From a checkpoint of a small image super-resolution model: activation silu, 11.5 epochs.
Rows from block 4, named by matrix and row number. Each number is 500 + 50 x the weight over its row's rms, rounded and kept within 0 to 999. All counts start at 0. Numbers have three digits each. After the name is the row's rms in percent of the matrix's.
# convs0: reduce pointwise conv (model.mid.0.convs.0.weight, 144x288x1x1), inputs 192-287
convs0.0 088:558460489537440563480472454466574458565583536514491492534392455473503452528389450507428578562404522484398431452612573491489527453524489393471537326586488474436515389587453502468529483501395442543520449565499428445518513521451434535516463514522553483464463433457548522475605465442514475475
convs0.1 101:539473477496420541483586503529546463523535469490452463462473430475486539530460459521490514517493443476485482456534596489472468512630575502532525368521549445472440390643445451447567529479408452517541498553442499580522516496381472501653478510684479553489520556616541561590530487488549448483
convs0.2 092:510535568489511532498477515526526705612534492550491461510569621508602477550601489555478438505517448429704607452507464571456502424423455524466547558501480506583615493554519497635530438422475385463524418535487503388560480506552483492525489480546521551496490509527471408396512534483534521450
convs0.3 144:531474533477461577530483504524566493495518479529559530528514551513516524553540532524514452460566486528530522501478332515427531518469474583518531558457509549552430538446542454477551525468480341499501386551590492576494443542498479544476488516449370507328456435465514528519504540486515537398
convs0.4 091:536535510470618496551500495476493498530485515452500512493497544502505501492546470494474584484463444507515513470493635478489516463504519450326474468531482469447513516502495499501518492456496656574510693491414391478489681471505513494476498513410403518687584526479478465447531545511494493431
convs0.5 105:482521546459562501545508493480454475545472499453460493516467536518491470444531484487468550503465472504510511459483636444512539453459526443404513499478478467393514572501441532513511522498521643509515600474462349536517582484517524472427478478447358508684555468415505498482561549484461509437
convs0.6 095:524497511475474512541542524457477472538483557410594480539445492471502465469521549509472525577472489422469489452507551477475485440468409439383551397536536364413525483503466529446518499524518570528569546472386363405533592440518450532367530503378396468533537561395459494458514516517532476509
convs0.7 099:517464489452474581466456448476690486586604513514480504562466509565565463477569470554473451535453444551505514467630531491551535461506510512482470480600492478463433381503497475497609533492443517503538493603489469517504558566433473456468473527442454471539480478476653550452529460480450512391
convs0.8 094:527486587453508519535575569508492507564509533449636475494495519502571471459550576511508496607440476444492528435507541507423493465412436447378527476494456456432561498548489526487494516519518534502579543531438382384542563443545497484412548526445410495521528598400472486416489547520493458497
convs0.143 099:529583484443505472540493511474482445514455516430449520496515506508472513505543421488501540460486460463509506466489584446478505467548533433412448441529498493444483519505502505493518519468510656561481593469366359503490655473500481483506487514436426499649617514473484474461507483516498528434