Weights of a small image super-resolution model.
Model: 4.59M parameters, 40-pixel images, arch unet, norm batchnorm, activation silu, widths [96, 192, 288].
Training: adamw at rate 0.002, 9100 steps.
Data: trained on photos with spoken descriptions (Open Images, Localized Narratives), 11.5 epochs.
Rows from block 3, named by matrix and row number. Each number is 128 + 32 x the weight over its row's rms, rounded and kept within 0 to 255. All counts start at 0. After the name is the row's rms in percent of the matrix's.
# convs0: reduce pointwise conv (model.enc.1.1.convs.0.weight, 96x192x1x1), inputs 0-63
convs0.0 104 [129 133 164 136 115 136 122 122 130 113 150 121 143  34 120 138 137 137 123  84 114  97  97 105 192 110 116 125 154  93  39 126 170 102 115 137 106  58 146 149 158  89 113 142  74 125 102  98 122 196 117 145 170 177 102  73  95  45 137 165 168 129  34 144]
convs0.1 098 [132  99 145 134 107 109 149  89 104 116 148  78 150 112 162 176  98 173 124 140  85 113  87  97 151 164 149 132 137 141 131 115 203  88 141 161 108 114 105 115 131 161 117 142 161 163 133  87 130 181  84 158 169  97 118 110  59  95  98 135 164 117  62  92]
convs0.2 102 [139 126 175 111 113 158  54 167 122  86 164 188  75 139  99  82  86 133  95 103 116 153 155 136 106 116  65 107 128 163 219 149 126 171 153  78 146 150  54 116 149 113 101 122 130 161 146 139 148 100 148 113 136 136 141 170 150 126 126  97 160 120 144  99]
convs0.3 102 [136  89  96 166 132 173 140  59 117 153 108 154 124 181 127 114 109 115 102 119 153 122 158  57  74 123 146 124  73 115 168 115  88 118  75 125 129 153 140 103 150  92 143 131 107 128 128  67 151 123 156 127 162 139 163 157 149  89 223 107 160 107  77 131]
convs0.4 087 [103 114 118 155  67 142 171 101 107 157 157 118 116  84 188 147  98 203 155 176 136 115  95 139 172 131 152 175 113  91 146 140 153 108 146  61 119 137  91 119 170 101 156 119 186 139  90 165 136 191 111 103 119  84 136 135  97 180 162  73 105 109 141 124]
convs0.5 092 [145 138 143 134 141  70 101 129 118 128 127 114 112 159 102 129  77 151 156 145 147 112 113 170 155 160 104 178  84 111 161   6 104 138 114  62  93 139 147 157  74  94 206 162 163 136 138 122 121 127 109 176 130 129 148 134 117 146 146 102 133  86  80 155]
convs0.6 094 [102 125 135  58  86 159  91 126 106 151  92  92 134 163 149 117 124 137 148 119 154 144 130 117 120 109 129 169 115 127 142 129 137 139 188 110 111 126 127 107 139 120 165 123 156 161 154 118  12 147 127  84  79 132 135 125  52 154 160 110 134 106 143 131]
convs0.7 102 [109 170 183  85 143  97 127 159 101 124 180  93 133 141  85 117 115 123 116 148 198 189 107 163 143 166  85 133 146 180  80  76 117 149 171 115 122  98 165 115 137 148 101 116 130  72 101 129  81 113  99  28  72 135 114  90  91 130 114 130 119  90 119 101]
convs0.8 104 [134 108 139  90 153 118 113 102 142 131 163 128 151 123 137 123  96 115 135 139 109 117 169 138  90 140 139 115  44 114 204 136 117 108 133 155  90 163 137 143 132  23 174 163 164 142 151 115 154 143 102 126 103 110 167 172 141 149 139 107 111  77 126 166]
convs0.9 103 [177 131 127  88 101  90 171  76 146  64 137 146 135 184  83 125 116 109  95 115 125 141  60 136 126 137 140 110 129 125 191 118 115 131 137 111 126 131 127 122 129 136 125  97 121 151 164 164 140 125 102 124  36 105 148 173 116 125  69 107  43  92 139 122]
convs0.10 105 [ 44 133 147 127 103  94  86 131  74 114 187  52 159   0  96 131 115 143 126 103 123  77 107 132 154 150  96 113 154 161 117 113 151 125 113 116  83  97 126 130 156 107 159 166 132  87  56 120 188 156 163  99 115  92  92 198 137 113 202  92 125 117  94 129]
convs0.11 098 [127  78 121  95 141 126 103 113 144 157 109 146  99 172  58 115 134 130 132  78 106 169  75  91 137 150  93 122 146 135 211 165 179 135 122  81 158 176 154 161 104 120 103 177 167 151 150 125 165 127 152 138 131 147 170 155 140  87 123  97 120 132  98 140]
convs0.12 102 [149 167 149 138 111 188 136  89 137 139 124 134 121 132 120 172  89 179 121 127 144  71 131 148  40  86 105 149 161  88 102 142  81 124 128 165 125 140 127 112 132 156 191 132 123 117 140 144 114 136 126 133 128 133 123 134 113  14 135 166 157 129   8 112]
convs0.13 103 [105 114  93 171  70 168 169  69 140  26 100 185  78 143 142 134  69 143 132 157 129 137 129 115 122 130 160 143 148  42 135 178 118 136 137 145 140 160  99  75 123 152 112  74 129  78 114 163 181 115 176  59 103 146 123 137 123 117 133 137  67 117 110 145]
convs0.14 107 [123 140 121   0 171 110 157 134 144 122 155  80 179  75 116 102 111 100  99 138 107 121 128 121  88 116  93 111 146 106 129 126 128 116 151 125 137 104 140 122  92 103 126 158 184 152 148 146  35 111 112 124  37 119 143 138 133 145 118 131  78 107 145 170]
convs0.15 102 [112  98 153 141  67 116  40 145 119  91 112 136 134 146 135 159 165 140 183 126 140 112 135 128 123 152  95 135 144 124  97 138  98 140 162 118 119 126 149 150 122 118 105 148 123  94  81 122 156  82 108  65  89 137 111  83 132 108 154  93  62 139 114 150]
convs0.16 098 [ 96   4 106 140 102 131 132 136 137 136 108 107 124 125 115 135 175  58 152 106  64 128 144 120 133 144 155 112  27 138 143  99 162 146 119 130 134 115 131 115 111  79 142 142 103 109 123 121 125 116 147 108 130 143 117 109 132 199 141  44 131 123 220 134]
convs0.17 109 [142  72  93 132 114 137 116 136 131 146 102 114 122 125 146  95 129 131 153  80   0  78  86 100 112 124 151  88  63 179 151 116 174 152 110 113  88  82 105 158 106  52 121 158 124 113 145  86 107 155 145 140 151 151 114 141 109 164 173  68 146 119 149 119]
convs0.18 103 [128  33 108 137 104 195 103 118 169 160 110 198 125 146  13 106 112  85  73  77 101 156 152  74 122 130  84 149 138  80 149 165 112 135 130 120 117 160 145  85 155 154 117 103 104 105 131 174  99 105 153 116 122 122 170 163 141 107 119 151  87 150 120 116]
convs0.19 099 [136 145 137  81 141 116  74 173 112 163 116 151 147  91 117 112 122 159 138 105 108 122  88 128 121 145  73 148 132  42 141 108  95 126 173  73 103 120 144 143 135 104 126 115 117  72  50 117 126  82  97  50  81 193  97 130 130 143 152 128  55 179 108 119]
convs0.20 115 [ 82 139 151 123  99  99 128 132  57 148 157 152 116  80 164 125 126 119 128 128 155 108 101 118 144 161 169 118 108 165   0 127 121 156 141  77 111  46  91 121 109 119 142 130  83 121  40 104 136  81 121 116 154  96  73  23  96 132 113 135 147 133 133 126]
convs0.21 101 [157 122 120 166 166 118 183 125 152 128  96 102 122  82  46  90 110 101 111 130 126  81 121 133 114  86 147  96 195 113  60 123 111 128  77 140 122  97 177 135 123 175 159 126 106 137 113 135 152 120 125 147 132 108 126 109 173 143 113 157 142 116 125 131]
convs0.22 100 [113 174 116  69 122 126 128 119 163 186 198  81 115 116 141 128 155  95 127  98 105 116 156 156 117  92 128 116 131 127 145 113 125 100 143   1 145 116  61 136 174 167 103 132 147 143 126 173  97 166 131 142 107 157 148 163 154 151 146  85 150 170 143 105]
convs0.23 094 [ 99 111 151 116 157 109 126 142  72 180 173 131 112 104  97 138 130 108 136 130 116 130 107 110 157 160 124 112 108  86   5  89 113 114 129 134  72  90 120 141 147 149 123 154  75  72  67 114 196 112  95 146 164 120  62  64 101 124 100  83 122 164 150  59]
convs0.24 105 [150  99 100 107  93 146  85 156 123 117 126 164 113 139  71 129 159 130  69 102 100 138 111  90 150 190   6 127 143 171 188 126 144 146  96 117 112 166 125  86 130 121 151 144 137  92 131 131 119  94 122  92  62  91 147 158 120 103 139 141  16 149  93 129]
convs0.25 108 [104  96  51 113 144 155 102 135 145 185 163 111 154 116 114 155 134  90 119 138 106  68 174 101 148 124 131 122  90 111 184 143 131 155 157 183 115 151 114 104 173   0 122 174 161  99 108 126 121 143 148 117 143 111 149 153 141 149 178  64 117 157 141 170]
convs0.26 105 [160 138 148  47 172  96 144 140 127 197  79 137 146 159 167 137 100 111 139 115 135 115 161 132 107 109 144 157 106 139  51  76 129 130 189 163 135 163 169 114 149 113 125 111 111  98 145 119   0 121  80 161 116 163  39  31  57 153  95 103 110 122 143 100]
convs0.27 107 [118 146 136 144 117  40 109  96   0 165 145 126 138  87 157 133  50 142 130 145 127  96 150 159  50 132 183 133 137 115  26  96 139 135 151 168 110 117 128 160 122 139 134 169 131 113 113 123 155 109 101 132 136 121  57 101 109 109 120 114 151 121 142 108]
convs0.28 124 [ 87 147 123 112 110 134 128 184  87 107 125 127 106  89 118 106 123 139 108 129 132 124 142 112 141 132 106 124 172 116   0 117 141 142 129 131 118  24 130 117 119 128 115 135 120 108  72 146 125 131 149 111 139 126   6   0  51 127  77 139 142 130 130 103]
convs0.29 091 [122 114 118 126 161 147 157 152 164 127 193 128 150 173 111 188 152 153  66  37 102 120 125  70 112 141 121 174  98  81 162 126 123  66  90  72 141 157 133 109 113  95 194 173 101 118 176  86 122 117  90 172 147 143 172 149 106  90 141 177 123 154  85 195]
convs0.30 096 [117 136 142 155 176 115 143 164 144 121 117 112 132  90 201  93 176 121 154 160 140 121 139 136 154 156 171 103 100 125 134 157 105 133 114 138 175 110 138 197  63 101 114 151 128 130 177 115 125 112 115 139  82 127 102 125 152 159  67 101  96 103 190 133]
convs0.31 096 [152 110 149 138 157  92 144 162  81 140 122 125 138 114 135 108 116   3 157 103 165 120  93  68 147 149 121 149  85 147  90 111 147 119 159 111  99 113 180 144 167 138 106 105 111  80  93  72 109 143 125  84 135 131 100 121  72 134  95 122 140 128 148 105]
convs0.32 098 [178 136 150 130  41 127  66 200  93 115 155 134 146 138  67 137 117 134  96 153 120 123 121 152 115 158 103 117  95 168 122 143 102 132 128 142 140 126  75   0 111 147 134  98 129 121 145 138  93 130 100 144 166 114 105 128 140 110 134 148 155  83 137 112]
convs0.33 109 [147 170 151 141 106 129 102 110 141  74 122 101  93  96 146  90 163 104 111 135  68 125 181 124  73 114 147  52 144 108 148 126 162 144 129   0 127 110  55 137  50 114 126 154 114 131 135 137 108 191 145 123 128 140  91 134 142 123 119 116 128 123 122 162]
convs0.34 099 [139 116 154 133 127  85 141 146  83 121 191 148 143 106 136 128 140 157 150 128  95 145 120  93 119 106 145 132  41 148 129 162 206  67 115  30 153 140 106 132 113 102  65 114 170 128 132 118 103 173 131 136 135 133 147 144 158 100 103  58 114 138 118 166]
convs0.35 090 [161 132 142  14 170 155  97 155 118 172 139 119 144  74 125  94 125  83 126  79  71 142  87 127  55  90 126  72 154 140 137  72 118 124 152  36  93  95 122 200 120 124 128 178 106 145 154 142  73 155 128  91 103 114 100 131  92 143  70 112 138 154  96 119]
convs0.36 100 [125 100 158 165 105 104 100  61 104 121 182 120 148 139  52 118 138 116  60 145 106 118 138 135 118 134  34 121 165 125 173 120 120  97  94 119  90 124 125 188 174 149  75 151 107 106 103 142 193  74 128  90 101 126 171 186 122 119 151 104 120 120 122 116]
convs0.37 101 [147 147 125 125 163 132 151 153 115 140 156 145  84  81 121 128 137  73 146 180 149  67 115 127 102 126 159 111 154 122  89 165 135 129  96 173 133 118 129 153 124 109  25 115 113 143 106  94 152 119 159 162 153 117  99  87 185  96  81 162 174 119  64  97]
convs0.38 105 [141 144 129 126 145 157 107 136 101 115 161 174 124  46 133 172 143 156 146 140 124 131 159  46  52 122 148  92 142 103  67 137 136 109 154 133 160  94  79 113 154 130  98 133  91 155  99 113 128 142 184 137 134 100  34  52 104  82  86 149 132 106  73 112]
convs0.39 091 [160 127 141 103 152 131 125 106 143 171 133 130 141 104  96 145 164 162 111 113 173 136  84 126 254  97  92 218 163 164 129 110 134 102 125   8 100 127 171 199 178 131 107 119 106 135 142 159 135 121 112 152 134 152 137 123 107 127 147 113 117 212 103 161]
convs0.40 095 [127 122 124 136 128 153 161 114 140 141  44 118 155 144 130 158 117 128 142 164 169  96 122  71 127  69 125 167 131 120 115 150 146 142 146 155  93 155 211  82 170 112 103 123 153 113 135  83 116 167 117 115 156 140 127  99  97 108 122 135 114 164 158 113]
convs0.41 090 [ 97 131 133 123 121  63 112 114  71 149 127 116 128 128 122  91 164 137 169 129 141 151 125 144 141  70 134  85 145 146  97  46 148 123  97 157  79 151 160 165 130 139 123  94 109 141  97 117 171 100  84 137 149 112 156 119 105 103 136 131 159 112 151 139]
convs0.42 102 [176 142 146 139 122 129  90  93 126 123 136  63 117 180 143 129  26 171 129 145 156 106 134 146 177 104 139 142 133 183 158 158 156 129 142 110 180 155 107 135 114  89 160 140 171 151 150 149 116 173 131 114 108 130 149 125 121 137 169  88 147  93 109 143]
convs0.43 099 [ 90  42 115  79 122 134 158 122 153 115 110 124 161 114 145  91 165 100 104  53  80 103 124  55 136 151 134  86 129 164 118 104  96 122 133 116  94 144 152 168 114 121 111 166  54 123 137  86 119 101 139 139 101 125 157 157 110 123 152 113  86 136 122 149]
convs0.44 099 [ 91 135 134 181 100 130  87 135 152  92 196 167 142   4 110 110 133 129 132 145 109 131 137 153 105 137 108 121 111  69 190 176 132 154 124 123 123 124 136  94 100 143 111  97 149 107 126 175 154  82 120  57 141  97 100 182 129  96 141  72 111 127 129  99]
convs0.45 096 [175 146 130 122 189 145 126  84 137 158  98 120 148 147  81  88 109 113  26  54 136 190 113 128 129 139 104 120 145 199 182 107 191 164 108 161 146 124 111 142 120 121 201 102 116 130 137 117  79 129 152 111 122 176 142 106 135 116 165 135 172 136 154 130]
convs0.46 087 [110 136 122 170 112 149 112 138 144 102 121 160  77 154 155 120 122 167  81 120 132 128 143  84 119 120  81 121 122 111 179 143 137 103 112 131 124 109  88  98 109 125 133 157 121 168 160 142 130 128 130 164 128 108 135 165 139  79 155 189 143  77  62 116]
convs0.47 102 [152 114 114 135 179 143 110 120 112  94  72 146 107 164 134 128 119 131 152 153  90  98 118 113 133  96 138 128  96  83 124 154 152 110 135 175 157  98  86 134 163 118  28 133 153 147 119 137 132 103 112 145 139 118 116  94  93 144  63 141 113 140 119  69]
convs0.48 094 [151 136 119 129 130 115 140 147 112  81 144 121 134 144 132 130 108 134 101  83 142  97 116   6 107 146  71  97 134 145 109 148 150 142 168 172 120 161  61  22 138 142 105 140 114 112 152 153 142 122 128 102 119 122  89  77 145  97  79 131 119 124  88 128]
convs0.49 100 [127 118 125  35 122 115 114 110 146 106 164  92 103 155 137 142  96 129 106 158 102 131  87 114 121 143 114  97 124 156 147 106 170 102 152 131 111 128 127 102  82  32 118 140 148 129 161 130 108 157 110  79  39 157 130 166 103 122 103  80  54  41 125 158]
convs0.50 101 [151 130 146 120 150 116 137 101 192  97  90  82 146 178 102 114 124 106 125 119 155  87 120 138 151  88 143 119 110 180 198  85 124 115 112 198 129 144 150 154  94  69 182 129 112 135 165  86 138  90 136 133 143 172 193 185  79 110  63 132 120  96 125 161]
convs0.51 109 [119 145 137 128 144  78 144  89  44 140 142 103 113 137 125 126 112 111 126 153 132 141 130 152 119 111  95 107 114 132  44  97 118 132 143 144 158 124 117 146 109 117 150 124 117 111  96 120  89 119 133  57 119 135 107  68  47 139 131 113 156 119 127 129]
convs0.52 097 [157 145 155 155 136 104 121 149 140 107 125  55  62 105 125 135 137 141 106  80 138 103 127 129 161  86 151  34 195  91 162 129  82 130 116 158 121 111 118 137 128 153 142 119 144 151 132 136 143 107 115 132 120 118 175 185 145  73 125 191 138  92  52 142]
convs0.53 099 [ 67 170 116  98 105  74  60 107  50  83 148  87 108 151 122 109 113 135 126 141 160 166 139 160 106 130 138  92 184 102 104 111  69 142 166 188 119 137  79 151  81 125 155 155 107 115 143 124 113  38 113 110 123 107 136 143  53 147 122 113 129 101 140 113]
convs0.54 092 [134  81 123 160 105 121 128 155 130 130  73 143 109 113  55  99 113 120 116 144 119 147 136 136  99 130  37 140 130  91  88 104 148 125  87 151 127 117 128 113 145 153 124  60  40 104 117 144  87 147  68 151 151 116 100  93 102  98 123 136 124  91  90  98]
convs0.55 096 [124 119 128 175  90 186 141 149 174 122 128 108  74 192 102 156 130  95 103 151 166  84 158 110 108 127  80  80 154 156 199 156 129 145 114 195 127 191  89  10 106 140 158 109 118 139 177 143  91  75 122 119 129 101 177 151 163 114 109 158 149  57 122  93]
convs0.56 099 [144  80 103 168 156 150 159 142 200 108 106 159  90 126  76 121 153  80 104  93 106 127 131   0 122 112  75 125 133 132 161 124 128 139 102  87 110 148 150 144 108 114  81 162 123 147 155 143 142 125 139 143  95 139 178 147 198  75 112 148  72 117  84 136]
convs0.57 099 [157 155 134  81 169  90 151 123 125 142  93 120 125 143 111 120 124 118   0  98 113 125 129 116 141 109 156 114 138 160  86 153 146  94 171 105 204 134  86 124 158 114 201 106 136 180 111 102  47  86 142 140  89 138 133  75 114 113 109 167  87 140 124 181]
convs0.58 103 [150 143 126 121 161 158  77  68 119 141 140 118 142  88  52 104 145 140 139  78 155 134 168 144 152 159 121 103 151 184 174 204 121 180 149 110 107 103  90 200 127 133 111 139 102 148 106 129 157 113 109 115 182 151 130 169 155  81 118  86 161 151 115 124]
convs0.59 105 [100 123 134 137 150 125 142 119 112 109 128 117 129 106 106 137 137 133 136 161 125 103 141 155 146 141 103 160 120 134  95 122 167 140  95 185 157  76  90 131 142  99  37 137 142 131 102 100 143 124 142 132 112 132  98  73 121 130 135 116 121 130 136  85]
convs0.60 106 [142 137 141 122  83 172 116 128  98  88 179 148 139  57 135  92 174 168 119 109 117 122  96 146 112 186 129 110 117  62 172 177 155 114 123  97 133  50  91 119 126 114 134 160  98  87  18 129 134 117  99  81 125 131 121 137 174 127 152  76 127 124 133 133]
convs0.61 103 [150  99 147  48  94 147  32 144 123 120  96 151 140 164  61 116 135  99 125  58 124 168 129 132 126 145  15 127 159 188 124 101 118 163 165 112 143 140 137 131 108 197 138 114  78  87 137 123 105  91 147  98  72 142 120 123 123 103 142 142 116 149 120 120]
convs0.62 101 [136 117  52 138  96 187 145 173 157 120 145 157  91 110 130 157 111 112  32 148 139 119 162 115 106 101 113 122 112 141 134 122 155 108  84 145 138 131 125 122 107 120 124  94  91 112 105 110  82 128 118 154 154 163 109 157 116  68 117 103 147 151  63 135]
convs0.63 095 [131 149 113 142 147 123 112  62  83 172 113 173  76 171 132 142  79 149  81 107  93 163 124 164 116  95 187 148 105 106 154 159 107 144  93  96 140 156 104 128 110 138 189 114 142 155 130 131  94  98 148 137 164 147 134 137 132 189 153 108 146 137 212 121]
convs0.64 097 [ 60 109 134  83   0 127  42 176 125  91 106 112 108 100 122 154 143 118 157 132  70 126 100 138  66 133 118 138 108  89 101 104 125 111 156  65  84 138  88 122 137 136 178 175 141  94 127 138 110 183 134  95 108 135 113 145 120 194 174  93 122 138 178 105]
convs0.65 093 [166 127 153 105 158 134 142 113 163 181 103  94 149 167 122 107 127 118 113 126 124 136 146 102  96 110 141  99 159 164 106  58 168 147 127 227 140 122 115 143 117 113  89 128  53 107 123 106 111  82 138 158 106 141 129 130 108 112 142 171 143  78 135 110]
convs0.66 092 [130 127 114 103 108 110 102 134  64 117 171 125 111 136  84  98  81 138 123  70  30 107  68  72 140 134  93 118 139 126 142 129 142 117 145  97 111 116 161 113 134 123 151 159 107 127  96  95 115 114 123  99 137 201 119 159  67  84 142 105 112 127  79 162]
convs0.67 099 [120 162 142  91  98 122 141  95 117 124 179 120  96  82 222  87 169 180 134 121 153 125  53 115 107 105 155 134 131 101  37 133 120 145  97 129 134  95 121 131  83 159 102 100 103 157 138 103 129  90 131 173 182 125  69  81 120 131 101  89 133 121 124  77]
convs0.68 107 [187 118 145 173 108 132  95 202  52 172 139  80  91 120  78 143 114 127 119 119 145 109 165 146 145 121 132 111 121 142 150 159 118 126 133 124 146 158  88  15 135 115 127  96 129 149 119 132 176 115 101 149 186 136 141 142 136 151 148 129 181 109 145 138]
convs0.69 097 [193 103 109 121 154 178 159 148 163 144 162 128 151 119  44 138 145 148 109  99 108 147  99 110 113 148   0 162 137 100 160 126 147 157 131  85 151 133 128 155 141 104 154 129  85 100 119 125  92 138  89  95 103 185 149 143 142 140 142 137  97 161 110 159]
convs0.70 097 [ 22 155 149 120  71 138  98 181 122 180 129 139 106 178 116 147 119 144 180 169 135 149 134 114 107 144 151 158 142 136  80 174 156 163 141 131 116 105 127 129 123 158 120 154 110  98 142 148 156 128 134  97 153 147  82 143 149 129 148 146 135 113 134 123]
convs0.71 102 [102 154 104 144 128 138 108 128 154 142  99 176 142 122 198 143 123 131 120 140 124 112 129 108 105 143 115 138  67 119  82 127 101 156  57  88 103  90 149 144  85 110  99 139 100  75 156  81 135 108 136 127  83  72 104 102 127 128 139 155  93 107 121 106]
convs0.72 097 [158 175 137  76 128 100 106 106 118 125 140  89 111 156 157 111  93 107 139 101  30 109 114 119 130 120 119 134  96 127 121  76 145 119 123  62 117 132 126 111 151 126 115 140 160  92 119 135 136 107 126  91 176 143  17 144 118 128 148 132  28 142 116 194]
convs0.73 098 [131 128 135  96  74  96 132 108 141  92 205 103 112 113 140 136 134 122 116 165 134 141 156 146 121 149 154 126 108 144 201  77 104 124 188 146  94 167 100 121 111  93 113 108 147 140 128 140 119 113 123  94  96  90 155 195 165 126  88  95  78 132 128 124]
convs0.74 098 [138  81 138  97  99 134 104 173 118 105 127 142  96  55 135 144 104 155  94  92  21 105  73 117 132  99 149  80 115 133 128 160 176  96 142   5 141  94  80 152 116 156 169 148 141 140 184 132 134 170 123 134 133 129 100  66  77 139 142  94 144 190 123 136]
convs0.75 099 [125  78 134 123 138 113 176  96 129 144 103 110 122 113 157 120 131 175 173 101  88 144 111 121 132  95 188 123  93 144 164 177 159  84 133 132 142 137 183 156 111 161 113 147 174 178 124  67 135 179 100 172 159 123 123 114 149 146 116 191 152  77 143 120]
convs0.76 112 [121   0  95 170 142 123 123 167 102 130 129 125 123  89  90 119 128 108 111 104  23  93 138  67 142 117 143  72  91 119 125 129 133 117 144 161  66 156 141 148 127 104  94 144 105  95 117  83 144 155 139 131 167 133 126 124 129  91  91  81 147 153  96 109]
convs0.77 097 [147 111  96  81 115 155  97 112 123 147 144 152 141 152 121 121 173 126  93  66  59 125 175  97 125 144  49 103 128 104 130 138 136 123  67 127 139 187 105 117 118 136 139 144 158  96 103 115 122 110 188 120 136 144 153 180 178 102  94 126 100 172  24 177]
convs0.78 102 [123 140 103 162 117  99 141 113 116 124 135 116 106 174 128  92  84 113 152 165 149  89 120 148 129 156  94 128 125 172 149 111 118 165 147 104 132 105 146 118 124 139  65 145 143 112 127 145 229 123 139 133 162 129 131 137 174 107  95  92 129 119 138 129]
convs0.79 095 [141 133 153 100 147 137 148  60 106 158 134 138 117 103 117 164  70 191 122 142 141 123 146 129   0 148 123  84 200 108 158 141 150 123 140 181 119 190 108 158 115  91 119 146 121 140 162 138 111 123 125 175 117 147 176 149 124 109  97 127 124  71  55 145]
convs0.80 101 [112 153 148 131  66 115 132 118  73 103 133 126 146 109 154 138  78 172 132 133 138 131 106 129  83 125 136 135 149 133  22 108 154 123 125 151 121 117 115  62 100 143 164 126  98  80 106 123 109 132  84 154 132 143  90  78 109  70  96 149 141 108  47 139]
convs0.81 096 [122  61 154 116 135 133 135 153 147 141 124 118 142 103 101 121 118 168 112  51 101  98 108 101 135  72 112 158 136 145  62 149 161 141 101  83 170  88 100 117 160 103 136 121  64 146 101 104 124 160 143 158 145 156  83  60 120  42 147 116 119 169  47 121]
convs0.82 102 [138 143 134 104 110 113 124  96 157 112 145 107 175 120 126 161 119 125 120 154 132 130 103 129 117 149  63  99 157 159  77  62  96 121 150 162 101 137 138 153  95 137 137 134  96 118 127 114 108 104 135 120 117 175 109 117  94 126  45 133 114 149 108 136]
convs0.83 100 [107 143 114  99 110 155   0 139 119  46 136 109 131 149 125  45 154  92 150  79 118 176 143 133 128 159 106 147 113 224 160 156 126 174 145  69  93 113  81 182 110 119 124 116 146 101  98 117 149  85 112  93  93 136 120 128 157 146  87 130 161  78 168 118]
convs0.84 102 [ 68 118 126 139  47 163  91 180  83  66 123 141  74 131 155 148 109 136 163 153 153  95 104 117 154 125 117 205 142 106  90 181 119 136 161  84 106 127 106  59 138 138 121 117 174 106 132 154 117 160 120 121 121  88 111  96  93 146 155  97 122 112 147 133]
convs0.85 101 [151 131  91  90 150  86 141  81 130 119  94 121 129 162 133  83 118 148   0 129  93 173 157 118 148  95 138 123 114 124 154 110 125 103 115 123 132 123 157 111  85 186  36 117 128 141 105 112  46 160 108 139 109 159 182 119  83 112   0 180 123 116 149  73]
convs0.86 094 [100 142 159 141 131  70 199 134 116  85 189 106 189  81 182 172  95 145 138 168 137 135 111 145  73 199 102 171 144 131  82 115 153 100 112 156 160 105 155  93 156 132 130 119 161  95 104 143  79 109  90  56 116 135  99 104 121 159 156 123  97 128 150  83]
convs0.87 093 [105 144 127 109  33  76 106 146 152 139 143 149 134  55 128 113 147 161 178 129 128  67 116 166 137 132 130 154 118 134 199  79 138 146 163 118  92 150 157 120 147  68 174 151 110  88 157 119 137 112  70 119  72 102 154 161 165  74 145 134 116  89  85 113]
convs0.88 096 [ 79  98  71 112  56  96 132 119 147 104  90 122 125 188 192 147 172 122 158 133 131  70 146 138 141 117 137  95 152 156 119  45 178  85 115 125 126 159 167 138 147 163  93 173 171 137 121 119 105 163  86 128 115  98 128 103 104 160 131 160 134   2 134  87]
convs0.89 104 [139 174 171 119 130 149 123  86 113 119 165 164 142 112 141 119  68 195 109 151 165 142  96 148 142  91 138 183 185 117 104 138 130 115 131 131 102 122 158 138 119 147  46 134 105 125 129 158 127 119 133 134 111 136 102 135 125  24  80 151 168  89  15 152]
convs0.90 103 [130 123  88 176 125 126 176 141 109  77 137  70  82 155 109  94 145  90  93  99 103 126 148 132 191 113 137  24 150 103 108 163 176  88 129 125 187 110 111 134  78 157 109  91 143 102 110 125 114 146 136  95 128  91 107 141  25 150  58 162 143 108 157 143]
convs0.91 101 [123 146 131 117 107 160 107 174 148 138 110  92  80 129 137 148 112 166 118  87 147  72  53 115 200 112  99 183 121 134 119 152 151 149 118  16 125  88  78 198 154  75 195 126 128 120 162 140 104 165 153 128 129 106  91 117  82 135 188 125 122 182  86 126]
convs0.92 093 [ 61 136 126 119  64  74  76 164  95 148 125  15 136 185 160 152  58  84 135 150 138  67 174 121 140 132 115 112 152  93 121 112 139 106 147 182 130 118 127  66 126 126 131 104 160 114 121 117  90 121 108 109 114 122 114 162  92 138 108 105 115  94 108 132]
convs0.93 096 [115  77  80 105 153 121 151  76 107 118 142  53  76  95 129  97 118 104 140  95  38  99  45  64 139 127 176  90 127 140 110 145 187  94 137  80 102 104 143 154 152  72 125 148 146 138 110  85 139 163 135 133 144 159  87 112  85 127 142  99 144 108 105 106]
convs0.94 103 [ 98 139 185  78 136 112 121 124 118 152 165 106 139 127 184 165  95 120 203 149 171 135 118 156 109  86 188 149 120 124  35  69 141 130 164  89 141 121 119 180 165 148 147 182 139  76 128  56 154 131 159 132  86 117 112 102  63 117 133 124 128 142  97 109]
convs0.95 096 [135 139 142 106 128 159 136 105 157 160 121 149 164 158 137 141 148 137 122 150 138 157 160 148  58 117 122 104 178 102 101 139 109 121  92 160 114 125 220 113 113 148 150 123 116 145 118 179 148  73 126 143 148 118 149 113 141 187 157 146 151 151 195  43]